A small contrastive image-text model, trained from scratch.
Model: encoder depths [3, 6, 3], encoder widths [96, 144, 208], text encoder activation gelu_tanh.
Training: soap at rate 0.0035, 4800 steps.
Data: trained on regions of photos with short descriptions (Visual Genome), 203450 training examples, 3.0 epochs.
Rows from block 3 of the image encoder, named by matrix and row number. Each number is 500 + 50 x the weight over its row's rms, rounded and kept within 0 to 999. All counts start at 0. Numbers have three digits each. After the name is the row's rms in percent of the matrix's.
# c30: last pointwise conv (encoder.blocks.3.c3.0.weight, 144x144x1x1), inputs 0-143
c30.0 099:477494561503395575409436522453469472546454374476451437447509460567491519521547524517434492552457533533577429561508570578464492472520518445495430490521504509535467471524477467485483453578508366498535510417443485482511551431562428523365553486542491502533516437489453434478589574402471507541557490503514522435481486521503465534472556534443488452466436568426522544472540422455542517535590490468467428431508485528498428559426400435588488
c30.1 092:464592574462554532503503556568525542526509510515576544542431544540604472487425505503540455557513379449497446499431523566562547453544557506429510481583569531476460444517506409532418447597535548469512520558594521506476445514626546516390556514515526439488518450446466487523518518558495445527503479450458481507548379464568549512592582490520411599502425516503460463492471461497412538471472490556519503518462513525518398539484404467517514
c30.3 089:505574449536473494452542478501512554486475562542548513511459479436438480487498508451538467479460428613529534508501413452578463493468563406473437537538477568473507544383457489519619488395510597514435502487556504465514523494524506496561541505547450434470502383443518533493404628437489502400483513562439520479532452466463425544530571595478497465490481546457532481490499589475496542531452463523460454489489408485551585511645531534426551
c30.4 104:502531339546513459496561541436577531534562484451489435540492478454492464494382480401536456515506497529544513524526496512539513471450591473489485504533487610387487544589543402535501565501456499354497509557551505552537522461459440535409503510494523469476599471595496512557592461486521459409495519529476552525528439522490436421432432561538473542454426617426532517537492511428536575480494456541465525520485483497512546482556540491542570
c30.9 085:563468385534588461415518539548506546523531567516521493540469557512491537516421423594438476459505552527504523407604419512578473549481554500499501472477535635517479550530516578567491499566428476473465499451541478437521481476534546505555431528550544472554472348503498561527470546495521509548525482433502506511504501505445576491511505593420539528492485536530495485495535449537476526336427482597470497559464519523632456571498564530548482
c30.10 085:477473489554419482497500496571485394457493514487542478506472426415529473469498563489527463515529511465547468500518486582605507474481573473455510502517594573492464465443430343587404521520511455484498496471488518604506464486507504576562465487552545419448515538462523430478506501573461521339493545557573559481506468494422423526434518535512536557372546461427494400469508511522489444545432465461408564511464450507468533525573529540544566
c30.11 118:525553540559476440531501478454568477497485531554510535529433570404514461481477511549542488483521542431483593456521491489465470524462465516478552567522500440567456485450455512478515516449516473556524476573590527434474520519552477546513502534546558513479484441505610452540514424550627486444490461495520489485507574477516553552483327509501505352574412507431454462515417490561445584449523384554562443517493531476546619482556574511449570
c30.12 096:497565506505460482518495562526532603479553512438405506541495496587527522464484487537485444592522450440526565503480507498491523479593436487417550422478418646526548460582563544572477502394475491520467536447470575531571546537498482392558539480462480492504507497492527545633504527506452500485592517536481473457545468446490543468505429521441574459564492591411495612572491505464502551511528468517469537446478584560467438598495518433574451
c30.13 096:497522426497454512571467499467464510435461480400535453569538433514560523429641556534555459460412408513427505541483489550548476451530511509541592569569531580523601528434558551528568454502533564469447518509354518449525525533517555527489565425448510413470425435494426443547537561474501487587500580507511558574531555504583454488616499552526503531495537554468559527516524474528543577533513450499507485485563518471494461438510468571522528
c30.14 087:503480477509494439506497485353553582485468512513457425526474486502478445568414554561567451527512539540425504430493532442516473540491501479432482556428560411501518579516580568487490479493448620525519517541536564405522520614515477528466575452587438562568448502453594533494511479524438535481562541475491538443476439568562565447491529495568553411465370451478457522456516511485418563564556464565416547499511468450537542517543482450480519
c30.15 097:538472538467576500492528544574532546511466548483448502514488511472500521523348503575461473460446502559496594433477561533572474395439475494566422445519604441511480451564499497529481498554496512513477496523515527478457582602493488503534479521549536607509515512531501622514529509459493565551457512442445423465524575457410512586436523511529487569423540583450511512555540452450487447430596673457505571478487485506548523557543578520507483
c30.16 091:518487480496454522505470476517611582466533481521499471529542475476459504481375499441472458501448457534486456480540463556571584518505499475545495501479451511567478390537500511500445467552546559503481467554434481493455520452509549511519524514530582442640491507490520518481479466509468542460389428417529472519486563553481499568567538511380511559497538497341418478485548487571603503583538533556574457449479622505383445577573449472473520
c30.19 092:572552460504427436504496556595523558446484566624455487481497522550550482495469521475533536509458540445542473583514522503494531474610572468447468518531572608562582426483537458475577542464418510441511556513566516559476464528403500502572421460589505520576446415461490414470620601517479478537587457461468501405530511588502523604499494518420547548490505413431514459492501426559515492507484548515474508488553506511469509538502554550463463
c30.23 118:472457525483375550467500537408507422468445412691480508490508462493487558433535549560456503532544603591607547584510532447546504479551498499556539398456499531405479505557483466533448550502507421483487515413513468574480488497434460461491463524529430576558548489477483451486515475565456459489465526525494472565505498571460562493455535535507478597439509596513558481502579434489531539570460597487460523513585508420481548469497524543551496
c30.24 100:619462493484499455514471468411568585486473542432465545548506446478426492435460500420516549473528486430531398592481536449426444535470436476480357518506523541575585491508451484580518497493420462536492521432483436472528581560487555535398549507571499624511551441517468461488534515538558518443511469502506386527574511476430487535574485521435456501493526535487500486523470442527522543510446453546567515595469517519528435596432488582446444
c30.26 111:460607472496561422435522529569490448525499464395543597462454462515423505457520464504429580530468511470644497495451391456565458503537506540467491475590535465441395548541475523433540503495498541451492435510536477463539456540445534551500472445411445491445580532509571556533457369467530497514536501461415524546507464471503462497522499519548526506557423459540457507489522481415518484570668493541538462525479471483540490445502496549624497
c30.28 097:546418505509490512479575588496520529497484475529465499505526413419515469473509467493592624444425505548546547683513539506420477591461504458547406511557496584504600518504489491502535527454549610499442585492426494533447454429551532509469517613543501452440451486531473471500506527522479483520497602512457547406588490493550463475509580382512441456489489416479419485537552482480540545461523485530514449488499461554438434455535448517482465
c30.29 103:522491587481535513522513446519526423475475499361581555530476413527474501453535594470473423547512546396470536451455550505596442450536470427569567491546375509533529561447423551486485387389553468565429474441508489415469533462539487458472579604553489479463447561461580449571472532422588516498521405535492545526505580510438579446504490480525494505521513523523509528503508431494503490450551495528467502496501506489421511460424456510574503
c30.30 096:526467463527496563457556637536504463598524539562504578518520466634647472491510558560557481542540450477499450436416478562511466496534420553477332562468470497471456472456411519490479556464517446524510472483502596558505570439488509527483463415478464510465581505473455476507436442461502542533465434530400572469547546586517492505452521493504471558505554470461547464588527511444542446491473502417575493524422497462453435510511476530446461
c30.31 106:532531591494390511451440541503487656481458462537458517505484558630515492488415477405513519502462472407503482565497508524520555422501503470576522418543430506517503530519499413443532485489462509518555463368445428485496450549525507502493475496511476512473440547460552533511555404538627522512459472490546484517573577536547460516434402529552579533535471582474478443547526512519380523514525563436498451568445473516484416490558505459525586
c30.33 099:526470523462474469535538502526506520557480520499547539436524498546527477490607591661510496471539462564532468631477435465543530467470502538462457483507525642538503572488449535497438474404496485440522503524468412582576472517617357486452438558523463528510556424530494561482471411521545487449471464387459587485493467505491479470465453481572463475501427606466486571518491563504470495469466417468466461589483414465504530483495521535532485
c30.34 092:448506427470564434502518473396551472431485564563396462588478487547427517495514421482433553499460512535458522506450477510429537574474610451443447469563466583450519542580519574510383506463464604436418476624525483430449546522534461546392489507515425495532495447545498517478559507576536583533509373564539566423537568454454487545493484540549531475520435491547460477574510487543515504493556515521493499448539456523525446538546507463524517
c30.36 106:506438430567480447490498465430476473508533517678517478445406486404490476528511486498470400530401591479507475470472638476555454559496485458577539441587534526491481519469497490409445405544552489483528489537469441481352502556459476483543414553498559382526553466446502428528536445541523489478527537514449515500507510502584547587561473470532467497540513472473537465536525513532529506544498449477505496500530497628534480519589433510519587
c30.37 113:520461521468543456517435456517513396529499490476478458465528453487472542547391501481423506582492502528614533509555563473454478418502533521491472499541500601430496462498554502382488515469579506624469482453428527478499558552505577485557435530525500583445482486555439473569511480501631534400482551570544543536499547491452562498471550482455471564495483487447521421461489547466453514570492483432434384552479472466509367544498596554476587
c30.39 100:476422500503566532555463521537500493559556460514595518496527438397440470480540426444584518437467543492503525492604539519434477463479543616540434531478495520442477504502581552509484529526525537505496510543399469479519561583482486465480458490530501374557592613598493570436468506514490354504572487459492559482489558491488546625485586475433493542490585505553540493516548533535522460542511465501535501496528496467494514566389474427447400
c30.42 092:460614514550524504525507514517466536449495494550521488433459444496484560491534489479463466545524534420531505510546608407398529485573460541476440600488454455458600448549536518519486490490475401529476539465467525546469551563470476593496481523520504417479421548475469481410433497567591463556542490431476436510520584576455442572546450467504519550443456388472508542520573551515566503522473530466540484606589456536567519540407584409482442
c30.43 102:527525463533584535566568448501463519524519548458414528595492476594436489501473458498477467499448465522640498389600477431586500420457555506514601502563492511447467478521491533505474582480483529463469469534454531488471484476399555519533463520475423495559481509441545471503462498534585407435526598495405530672447562546486482510512559420464513532487534439498431625519501547466463473516536525480495601561489496522499494501510474459534576
c30.45 105:411588530417495474492538486460519379513470559439415564485518552593498479496542444513442492439487523528524456460448420425601477447603545514511561487568514464504464496394523525499540560477492538456463469465456392541506468499512488441574499433577508527561469579499596552470566525547484405479510452474532536497497564474475531501475458533591616424579559495476415521527499504539491527468422570514620514576456532512487534443452549496486559
c30.46 112:406543538528433483476518481471482572548481444477518446546465429531495466498416565550581520502546425459526519465497476526502571523506507510436509467439529500498521581584500566498395476423465636412540541467427474515619449553520532402478433450489533506571624502521588461504496540484434529468486474501534488536514459482500543542564566443428417508502479467485442569455426559506589455496475572470507474392490514478549440557483392420498449
c30.47 101:442500412579502435515513497425493434510452489513487451476447594495414461482514408627454612465516435435484508484411558385521469438478489471464432434528411544516513512458434584516512493516475494574556543537503517551588487488488501449517468429545510496560552380500546462436561469538427498420463580493513493513506499482524447394480527505494456457587525532453469488483504548377392476510552424535566518499580500457490521440535518564498524
c30.48 093:484462457436509485416480491488533428543464526451574563498499485529509510457566516618534470421480507505430389427443495495485486440369594542549517463523580516506581468500525523540541650584555402492463485518500471420457417488488540516508445465574458455513463504518482504476541488523435541451537446345494525399518501510508556558542467449600505490452527596481477534577527541430502508483528436560442584534461567518524541477520478524519457
c30.49 096:454557451608480472523507452449503564459454509415518435577444486463545430516472540402359588471481458513472453507474548481436487513489485534441407520542491504411511507551494503541585535487461568412578535529429644532538412463490417502599524506505584503517593516571533478491476467482539482510496506515374489517569431530482466489579572460519591515522508445525430589546579533549499470495576442478460502577517497511481541491487498497541482
c30.52 103:527460526420478519435501420541460554406566537520509439377558494550488484506399455433483465408509510499491524454443549438473490547518516595464579461488545468462505462494522489467538430439521414570450466432519519548500607474446491468461499474578589546478466494531572445528440516474413479501500529477502537540463508495393522448545415624541431488426501547465534549556508482532543480485566371546536581460485475564512550453586550493423455
c30.53 115:489479514485445522459526485476489532451493499537486569538496529500549522521585507544499585505544485467606559462506481496433509577544535513414587468546547463534533480587441514585494526627633438423420433469550496512439451412459455539472641559520407567477487524431478478515499503499477419475468515502436550486522530481550518490424429551516508573505442469526540455569554522518554577540410638488451518460491535406499488425515465498494436
c30.54 098:465472519499486482524535550489497460574458541577476514570494493442533562504495530540509522555470518484569502450589471495469494437486466487526531464486464572527484551514569521555578536495471564490537502477501501606447554495522518452450516497436529558418533479495520522612494488431601591479458389526526545431457463562395522519410534493402467662560485459448455522480476494571397525466470321500428491490415471464477445602500481520482477
c30.55 105:480570508623495497497532537443606528531490517578462676505495553513432469443567534563536499441457512557504444465457524438450552417593516550495465392495554428440540492483538455529504631514567497523523428588523489539489545518453525466446515432529488463536473502384427482478533460456522530408537553482445519456490446466507525490651561534488528475567535532456571468531490581546530518465459529451569505543483452502553556496517507444472501
c30.56 114:550459477471596433462518437421446563521428453526523535528460463492450503444488468517613484488505492533392484472598563507481453476451475568531553511471506514401473547575463509413436512476492526460486471485537511487544502449446527475546578530557535425535519401486371451502444527483557543450532529444506488486437455508495475451464472616522578383434473394463567510473471501478520542534546451543451519544624522577572544459526456394440499
c30.57 109:485530525494533502572541381442372452490461563445464418576501526504454514501594540556539554486453498420555554491579556567491466527613511498550500488549464473450634588488469503536495591533477492579402460455536467555494542533446558488450585495498504482453499511557488504445539509486563514515464495535429564508541486507530523446528504411570470536414469475472502455581560553516551586511494470597504508633455425493557422462470550526514515
c30.60 098:480566472477508523552450517492566511447545489635526443507446425445460511471378497500536462516485506473442514525429509498403542628445503514397491448524481553512481488550398508547498537541443577519530506453402457478550398512500498381544538479652508615497531475481486468459496464540535567508547445459525435421503389478579558525472524600458541458539485458543527519539525524510486527583513487471439521454521547490453542549429466455466473
c30.62 094:490495548535458552451406433546501482470499521555473436456537519454486423434626425470508549476495500373459462473601423488627552587477553532474443464528484461500634535539510553512536436460460599544534461610550496492454503531516559439511504557474497465504440452463495476562457521560485408406561416525531511462516429476494550476493475585487486475449567561392448485568491443486524521478555494500538474460575503415537523509447463531537472
c30.63 107:512529464460469487456483495512514478454505433529481435528504467452455479485571464585453572493450635537463513516457488544516463574413460453500399496508444537460446605480481485442515485471474582540434394445517545476574616440455507433418482495535440482480546412527470509399432490519556520512439509493414453449640467553464512498531610522556541604559510462522533420483530608499413462499438518438457553511516502525484489469464454471485452
c30.64 100:448539460460496437515431583587485413521581473479527363510435464496528532440382461560423519501471440471533506460502482587553455435494558505532612545448453520459563490591554581474383521407566467450566466459473543491452613573562471571469630566546446550524500481519455476450518482548464481496472493560565536412415608478458521578444493483454479433495539479441468540483528497520479513529515469501506489504512496476485487535493522495485478
c30.67 095:596427447485529557510495498448458599471439488534416541541494562469461529507595484583557483428459518564501474530481503542472534506430522461554464466541457627581548507541473558508481451481481504407430509450458514442473475474440460418509527459459538445424521496583516420509444517590562532504528483503585578455538418538472434498500599480516592497468484458547583506455473591520542515503568439492419523559519508509554483510636386499531452
c30.68 111:433456594492517507569499481460537487405528469499527463478430440467483518493589590469481483528414501506394539460576552497492425516672493479605493494497540525482407498494467497540557458636495447555522581437524472499528519508510566512448542480555537528550448492485484508475376506508553460544549512504499502541473466460575483519494541447495428611472360440554488535516488525557436551481522504541574458619558505447512436554538512527462527
c30.71 095:459528543417474525473463493637457479483512426531510463508503598502530481526334510467426497525524566455455558621479514548513490571558492498513421458438477433494520484485459523529551602585469423535602580493495535497562493525559562428464561476476555545409575558566535537427506463415478507549504509537522620546469416484427538437506453520490522563521536420412476483539429507514542514463450520515501565468529507506528489528421528509551537
c30.73 101:499474504510472524548559532479487491502465546448535493497507542492407418495528491514450511495451531514519519574483522419598497474533497454499399483504441514488494453452429465501485536422413462490503568571567521524473524586500575569464621478492462547456457481456559436479546515505496477525479382559427473493551409508666502517418541546517464678513517459502544562482493486485452518655578515590476492469535501432528463572542564488494527
c30.74 099:520528523498477542530472502462544491454503496505483531584529500520492519411554491446441546569525479581483534541429529495522477441531610593523575462491498517567423339472439457487471455433478453470535419456485498469577565508511506466516544561576484436578475453462527469416468520538383551629600511488502562497477504545467473481463443522451569479540507582525526539558529512522437521464432566596503532545508620555538567458452394477555514
c30.75 098:522433489497584455494464506466503469567542487410425540511499503469431437451452522485543590499492533523415491533515529465425607506497464396543493386517426514525538555475486527534428519426566434432446529449494518498509413478541489570503405546447567464529486493506441459594456487568472529407551432421517447474516449584485464487528409618557495464524391529475458495520448493542570418571512505534495413416569470467589479531516494470491491
c30.79 089:519543591610431488485501553593467560552519501517566605454468478498468433473504568487485532496536471520535527544540534560621407396524422496527424530473496537571526595502548443475541430532495540546491538514387514517481528532526537528531422503464474501440544444482427549492524484484475508537554511503517482578505474448455570489484554502463452459476449475514456548476549446545512429458395584456556488509508444474682473521401419520559445
c30.80 099:567527571527501473446515485506506487467544403453483520486511426472478453385523477573496512505476541544495501463430534519517457528460556463543416473478502611477487406546553460516575477579542515490547551569454461559442408447545372417474542500434524547497516405540526511478479414399365489483476516443517493541439515449474454435580542618473439491512578413471416523496528436460470505527424549544563586565487482513552522486507457481549526
c30.85 090:422563470421486552583535490533519571489641484397514392483464545567519532539590623420522482563537562508522506528499507487454492536543558538509612575584482578505543523490581451444562483474482494473541526402579492508524520502476513394504533511537502450461540505420492617471484474551452514527576398522443482480529535466508514518516522526471407578533466460510536492528469458570550566495524463476497467524497579469517445550441478499387567
c30.87 102:536543560528489557502499482416542627498522593469489547609527521512494484525542479570483549519474575460482533415514462599548489478504463490520390547492437432551393513411609556477466495476506533517493547451509498482508461464522535586527480445425543512466444495477491523622469449500436542483523483479536536598567432498651546468515569471421601548493504499444475534482564533536520596527488535391495486517461499554570483524481391500485483
c30.88 123:442416540506520540511483513479534482504485460536502537474449524624543488494539581527508556510537465531527533494496565523417568503480515583632602487556421492482483497432495527553415588530494503515538458498375477531504530530522454442504486406515458530372526388529475509521478551492442402578521582550472438488409505500373532460484549542468380495520512538479544453561498472579479487553506508543522453583463523454447490497458396540534564
c30.90 102:519549521551438545485493480603494483458514535565518405479474472503515504507441594531497512468521448390603470482574490466472503488469569606508433519363426546499539450560542467519491519478480485500460492474553570433546581468493528469463535529455445478523522435508566537564446517551530480502500473494426621596528450457550495471467570406523549491491464506442542463460522456516478539624483519582491557592573467502506449524445659548572478
c30.91 102:573510608487586546489498550527483615526508472530570484422578426573508522496488468506548575544473509512484455527440488544444540550526502446547476580611517493522489482464414517541483506562620516493525546477392504503575486420340501507507525458511445491498579420509483423518446450486591494547490547555507467498519457539556521512483624481501567483467481463533599481429498497505475526442496543555458555590463529594574558513588547496473523
c30.92 101:529593441426515483442456537496471510507543404629495497444495499480568505506477519462488542534537476471550484496466350441507513376495426602469520607515408539505500447451451504453457490557580489512506467451482561508565474417531577456537520488562579484435552481508536421507443480442482532564441557500486509442500477546579524611475465533513461534507615505550511478580447474500496514530454432396528511522558489537566412475463414500480566
c30.93 091:491484543460604550539519560516476540567477529476541475481473533489467607461559653447517480503444445438566539539472445475516515447470503558514442477481568581515545447446403489583458551501484544423409540381495491544485593520508460488607443507521467457468551415519484631540497464474557603455438556462524413555517510459478544587520596498478511470462460533419438525408467543486517502456507479495429536452492526476527500466510432440457523
c30.94 090:505487553463560580558563495595485525501685520517580542394478527542512503572544562568531452557514553510539472525502438550444442551537529516465511431435499450518459412497437602475508514439492481548482596529434464515484492567453510501564528525493438446589493514519473524489495411472507521529535612464566505498518483475505517547602511471474500509641497559504461555458600501530386478485538438494479419416476537520539419526462544500500465
c30.95 094:517507605506542494553505487562422528491515528597476571516483507524479497453335459419511503485560437518494545529522401415492533487480592550437433587481442605480495549572498509533467481512509522544439442423545538459514508427610490516486428486435483503556447537554566557470519601482503619465600459466427527530551479501449547445498461476568431407435470462500555463507472534530498473616463535548517532507432565479523551514546503470487492
c30.96 108:528448454522506644441457531534474536498388490439504615467487536568518575459576509421535508503534472609401494443557521483613487456439515468579562517475449496491480508505553492569599550502491612566531453452551490467405562518470544476407567523589453463517483510518424500449438561586522468459433470549469502528492586456464569479454504493475436475462453504540512486538534453546523521542496538573416524490551510529547577510525497540424552
c30.97 095:522518578532560495479493514615501531442482563556460553489535457549590492495512535563555495485517499541456506565493317486564444536515489484533522518405371559507497497477436490491510479554487443495477481554543455534461532517564533521587532387593383475455500553476489580402526484467435515466461450443493372521514544450507532495567455527528579557565534438540518454526543533519493489423529493528508442425561397499446524478549458416478498
c30.99 098:442478472594446571432540575533507556501516481644548469506475471445590443523485536480602493571525565510489556489445402470548412545527520559521380419443539516580452525504434499509550621536529521490389452440568525488635508513560535573426525468504448551473522504558530500430531481540525489525492473510472492584470487455491455538675491520510579437498472508433500551538526515545470514507535500516498497551441462538488501515516472535450501
c30.100 117:489590530520505470511510484452482490515498489478503493519497502490418474447356432486456440515496539534466475503415459428512414466462489479431380504541546475505567504580542493520505460469558513425566563454525467549543535469477488542504577513462526496575527566526560527476501455433481493586496519450464501535536600502601472390416590454504515571448504461530617526527557469439524605419502494500468472463467562500507533549501695425455479
c30.102 081:543481521537496512530595478462464466527546538549504563474562508434553479511554427499500444491570501435573453385521454499553555467553599471490489480453485458506530450433512506428476504519466505511473434480570510663492499527516474500515551431484543478512449479634499526528585461559479446382474530414522513584560441494448548568527518440496537460491463475556585399379511528521565481504441559436502446467496465429464515534496441478505643
c30.103 100:458490431495540456507450508448473457432518521460481464475511492527495541503537397462540531520455554476551515460494471471465447532470520588476473464533463553466431534517440456507506482514455458492484407656605398398552553475506548506481395582449541418569593592564442568545413488484532607406535520509556424455517551521528487512483471487541593505524583547476411466550565576500558563520424471527562496548521498517530540450533502466478565
c30.104 113:524474506471499495520489490604463534548520545536495532463526506530533502462455704444539497505508545399541502476504413495529536442457449455486525549663580508470482492486465483451507583491517564536470369443527473478494478473459484459506461544491471378431528437577557583531504389456460439434553471459505552535442518468435471411540486477453542495533535485468451430460499489480480494518642538544464568536512477503500561438518483408490532
c30.105 078:539453515477469400478498537435445416558443463582476517465523571591493563552446436472561515490546479542491497545515485457563499539475517507537422518606547531509500462452476469494482555509535496499431606558471405502563541500498507530529564541564433556517547496409506398549449493415545510497418535506571463618488481432453545535546557456474476538410537469470538514532524612515536455596491437470372419545572530438472482528580448471471519
c30.106 096:472506425454470459482544412533474520508486477585484613528511474436494463408562554542509564453421558504539456523540434525419444396527451492447546459531427526502542469569506488446572557543430524428490483493541473481474506492518474560452490479483470489533502390467459561506433587565451539431532550529440530474543482495492580566471477539453552558582544527536516521441452520425501578446414690564498545471524494491506390502473438557523540
c30.107 093:599474463512492474455547519506522571457572516500500483501516536573490507526424455453417496529537534610492443508489476440501595482504533504558437403436493488546503484457546514557443444560455480501514436398487491536451618489482551509458602449550511467539496526523517539458502449585484468434432456524517315511534383433517540588417553483515557601524467465459508514500441462544556587460443475492494414455510473526499427498498425539513581
c30.109 100:482545514486489510567465483478559533457588591556485560492544574566475460520529644538521575509516526373489468542433468467538478548489448445491531422548517462484542431386541475563537495462541509397539601500419476567494470517444446548458483480501512590453447453550468528525455550534542549470600505479513463607554436494485395447437580526476456609529527584504476522465502489447528535481479424474521413522498525467492415447430544495509537
c30.112 112:536474546476503541578516482575489563502514551546528512526571516476517487547522613462519426514502524554557493503474600558466540421477541588497443544506529562375480525509531479469559503462498493700403519526447500582531510521416503445505469534508567384481598431532447628504438502435610501467464537513505529548589475489435504499489479520505412424502547494544483468526508513454457521450464527484471520518566471417528524500555582519426516
c30.114 097:566579477536459456554481521406436463483521479436480487518505498564526548464397589465507572585510531488574491490527483459590526623515512519487490506508558477480472465391625475551478430481496503601544572518414542453513473503542480500545496479458549597488468504416579489508574586524474531442529547532470512587467593526485549551517467469511483497394470547488506499552420539397486542560480568576467460566451496545500442560607456564523530
c30.116 098:559559518467543503499545533522578432436481467459532453517475504570540557521499553508531455517517513438506491557518469485444472529539492481523406563493406593503501472540462436458506532415368505504434595442509622557575514459532488558526407489470458447419496494505448514494496488536567490459540453454374495512514579514554502429474410529518490395495536529545469453536553427516439482519436546557559566476527528404534503398518468517453651
c30.117 109:449553522511423452539493519500516511474470484542454449495479495503500533549485475547519557502513503349493498478503488437531462493461486517623500526610524488531463521491534534514560469527464477452382607457502479528541479589454464540534413464535481518487423516556565442486553591505505548475504431558516417433518450560517475398593428541471515462430472448444558611563495480465529542535439462524561510491476595521585564453431582526358432
c30.125 107:463496461622509548555555464482509490457568569550558458528531519424504492526557515520568520543551561551557464520495500614516605468474500442544431504514498477486497455547540566397512544482461480533538537495480538510549443512476425498600563507432499411482536466518564466512526506569413541422487438436589565346520477565493495422512443658487509429535522498479513461548472477514578506413512508495559446362542523518479529503533501487550503
c30.127 091:365457576420447400460478476440499496554491447570529562498486498521445474452552522525472456546506504479482471525531440509468510435501553546510520503463562501536431501525562499498518516401435420561432479585472476396512511550602523500520521615570461511453465530529471524483483478565479556479459595467464593441420401524534592560495484501615546466579530512437578518472510458455536507543479418549493536477541435448556425414497452424448521
c30.129 099:490569524492439443467453515555504521525512554561473380450499443524513501514524505477548420484466404456475486510536510484485392558506512473568581476564516484507526522467446451539491514559511618549574511521460463578475470460514468437539540406481441566453471540559517490482546515503480508551492621531537398462611498543508538489387570570554429537453504659616509514518509456547495561526520514435479541480427472482557542537488526600473411
c30.130 108:539538616561440497457459491575558527454444469482465511479553470594450518478338537459525578536463382484476463502527427473492615485419542532470498532511401552471537467538484535513514510473390466537394459486600530621590524468528455500386567557485538532512517517513436520477488535484506541442494453489439468463544501604577558455433576433487446463484514500482460496585512458450513512493531420461492467514518458505486574469464516478554513
c30.131 100:520480524465468559467455548427511581515514426546488452432454575520504547547509518500495527475481493393464502457396556425526487520490466496499512560576505568499463536508522521531403459508430586601534450443436413581581499501513462512513530499507456468481630445545585496478446423524480478585457545477546372556440452519554424562535511575471411525490454549504541391504526520447447485497475525509460426433462534540624545544539433548496536
c30.132 096:657608577488574428535557586515571588534462532442538479527486506488495435489504539513485478489528560526455498561537515510534569466479533556433464481468560562425501527490455474471496490512413520486540418385577469445615501560510489550421518505556503531531570463498555446481389518573522442483508501479493505573493449472468480454500422479461457433457431548454449464514539579484564534523459557501608562508522563506493378529543536449586475
c30.133 107:455488530459518440498487472500482494573482513474507502475448465417447495478504532530553497446514461537551506493492496434438502471474490496469573504492535537588573511480483557498420466599531434506483543589500415446481552480569579430594624438580451410515459428528541549559496606493651507521506422437511487447419436559567466515555493478516486382483540506493562526476504512566495494391433458483535503582579431484570556434504516466557435
c30.134 099:531462627482550533460455472554552466485517448545505483434529538545475485522451546465513453520598504506493475486423507484522543441503579548471525585463463616558467457609559590602521538548475470485574545517508573545432500517536484513412525474566512547579450396522552459560474547509497543607472476491456394441458422561478419524476416605506503581544463525520586514490467486469530559517536628531513530453502561502528435472471484480461547
c30.136 089:490487582510588489531468535503461435503512518569489499487473437561606412487499501541555527546498507437491582509449433512455467430494605480488491572432474477504619499447477467509412446486503573542504548602503513513536478529503462510566603471503502477543496457540468517485444457497510534476485569524608492399356484486474522518492560500458550458521507628490578447445478462418441531465464443379479466429535480503578559556608570528534469
c30.139 095:472567550487498478522518499598534442527509609622490504539506507434476474460455424589514494546516511431535568449463579532483620447509537515401490447518491461468552411504490422488429458448489449544493548551496574534495514513479535464558471558493478463521495505518418429519542431546488621420522446486479392372418536537538547462464523420528392446494537546514504442562561535558466440562459504441527478478488537513572435562470497531507569
c30.140 085:564512548564567458521489579491564476480501526523610506472502438516618491604493491497529561515515526540522491455525445439492420392577480448433519498448441460481507482524420549447534469452424484614556501474505514494525479455417468581449541567451550516456487457531519523441553374449535449552468453527504467583450493525498562379572483479533483467537526446441507565497553571515474540517545518411479561476480442608502380470540518520581542
c30.141 093:512526500546460460478493510471510506553482514553482567532497426479434543502489441532566455478447534565529519584426559582615627459398563458593476460554520521549436557574539544526524492506528553494443495504445502478432583520444545439582533539466606457487570500591554512398508462525455555480522551556535421457381539423490507527518598468502511557562523518544567431500502485543481460474459526518540451463558461509439553491543515460456622
c30.142 123:508486484498561471539503433629473563467434596446455454475544558474442559509389634405459501475500507397461564520512549496503497618447542474482489544561489516459506495520460413519462597507453417495479530493525472490483556516467593507449489497532514496439470557483606574518516470457543475583466596620533546593507422519589518440400436490589506498452499497524434534534550527497480511451453593497518537542517476471436469459492524505504511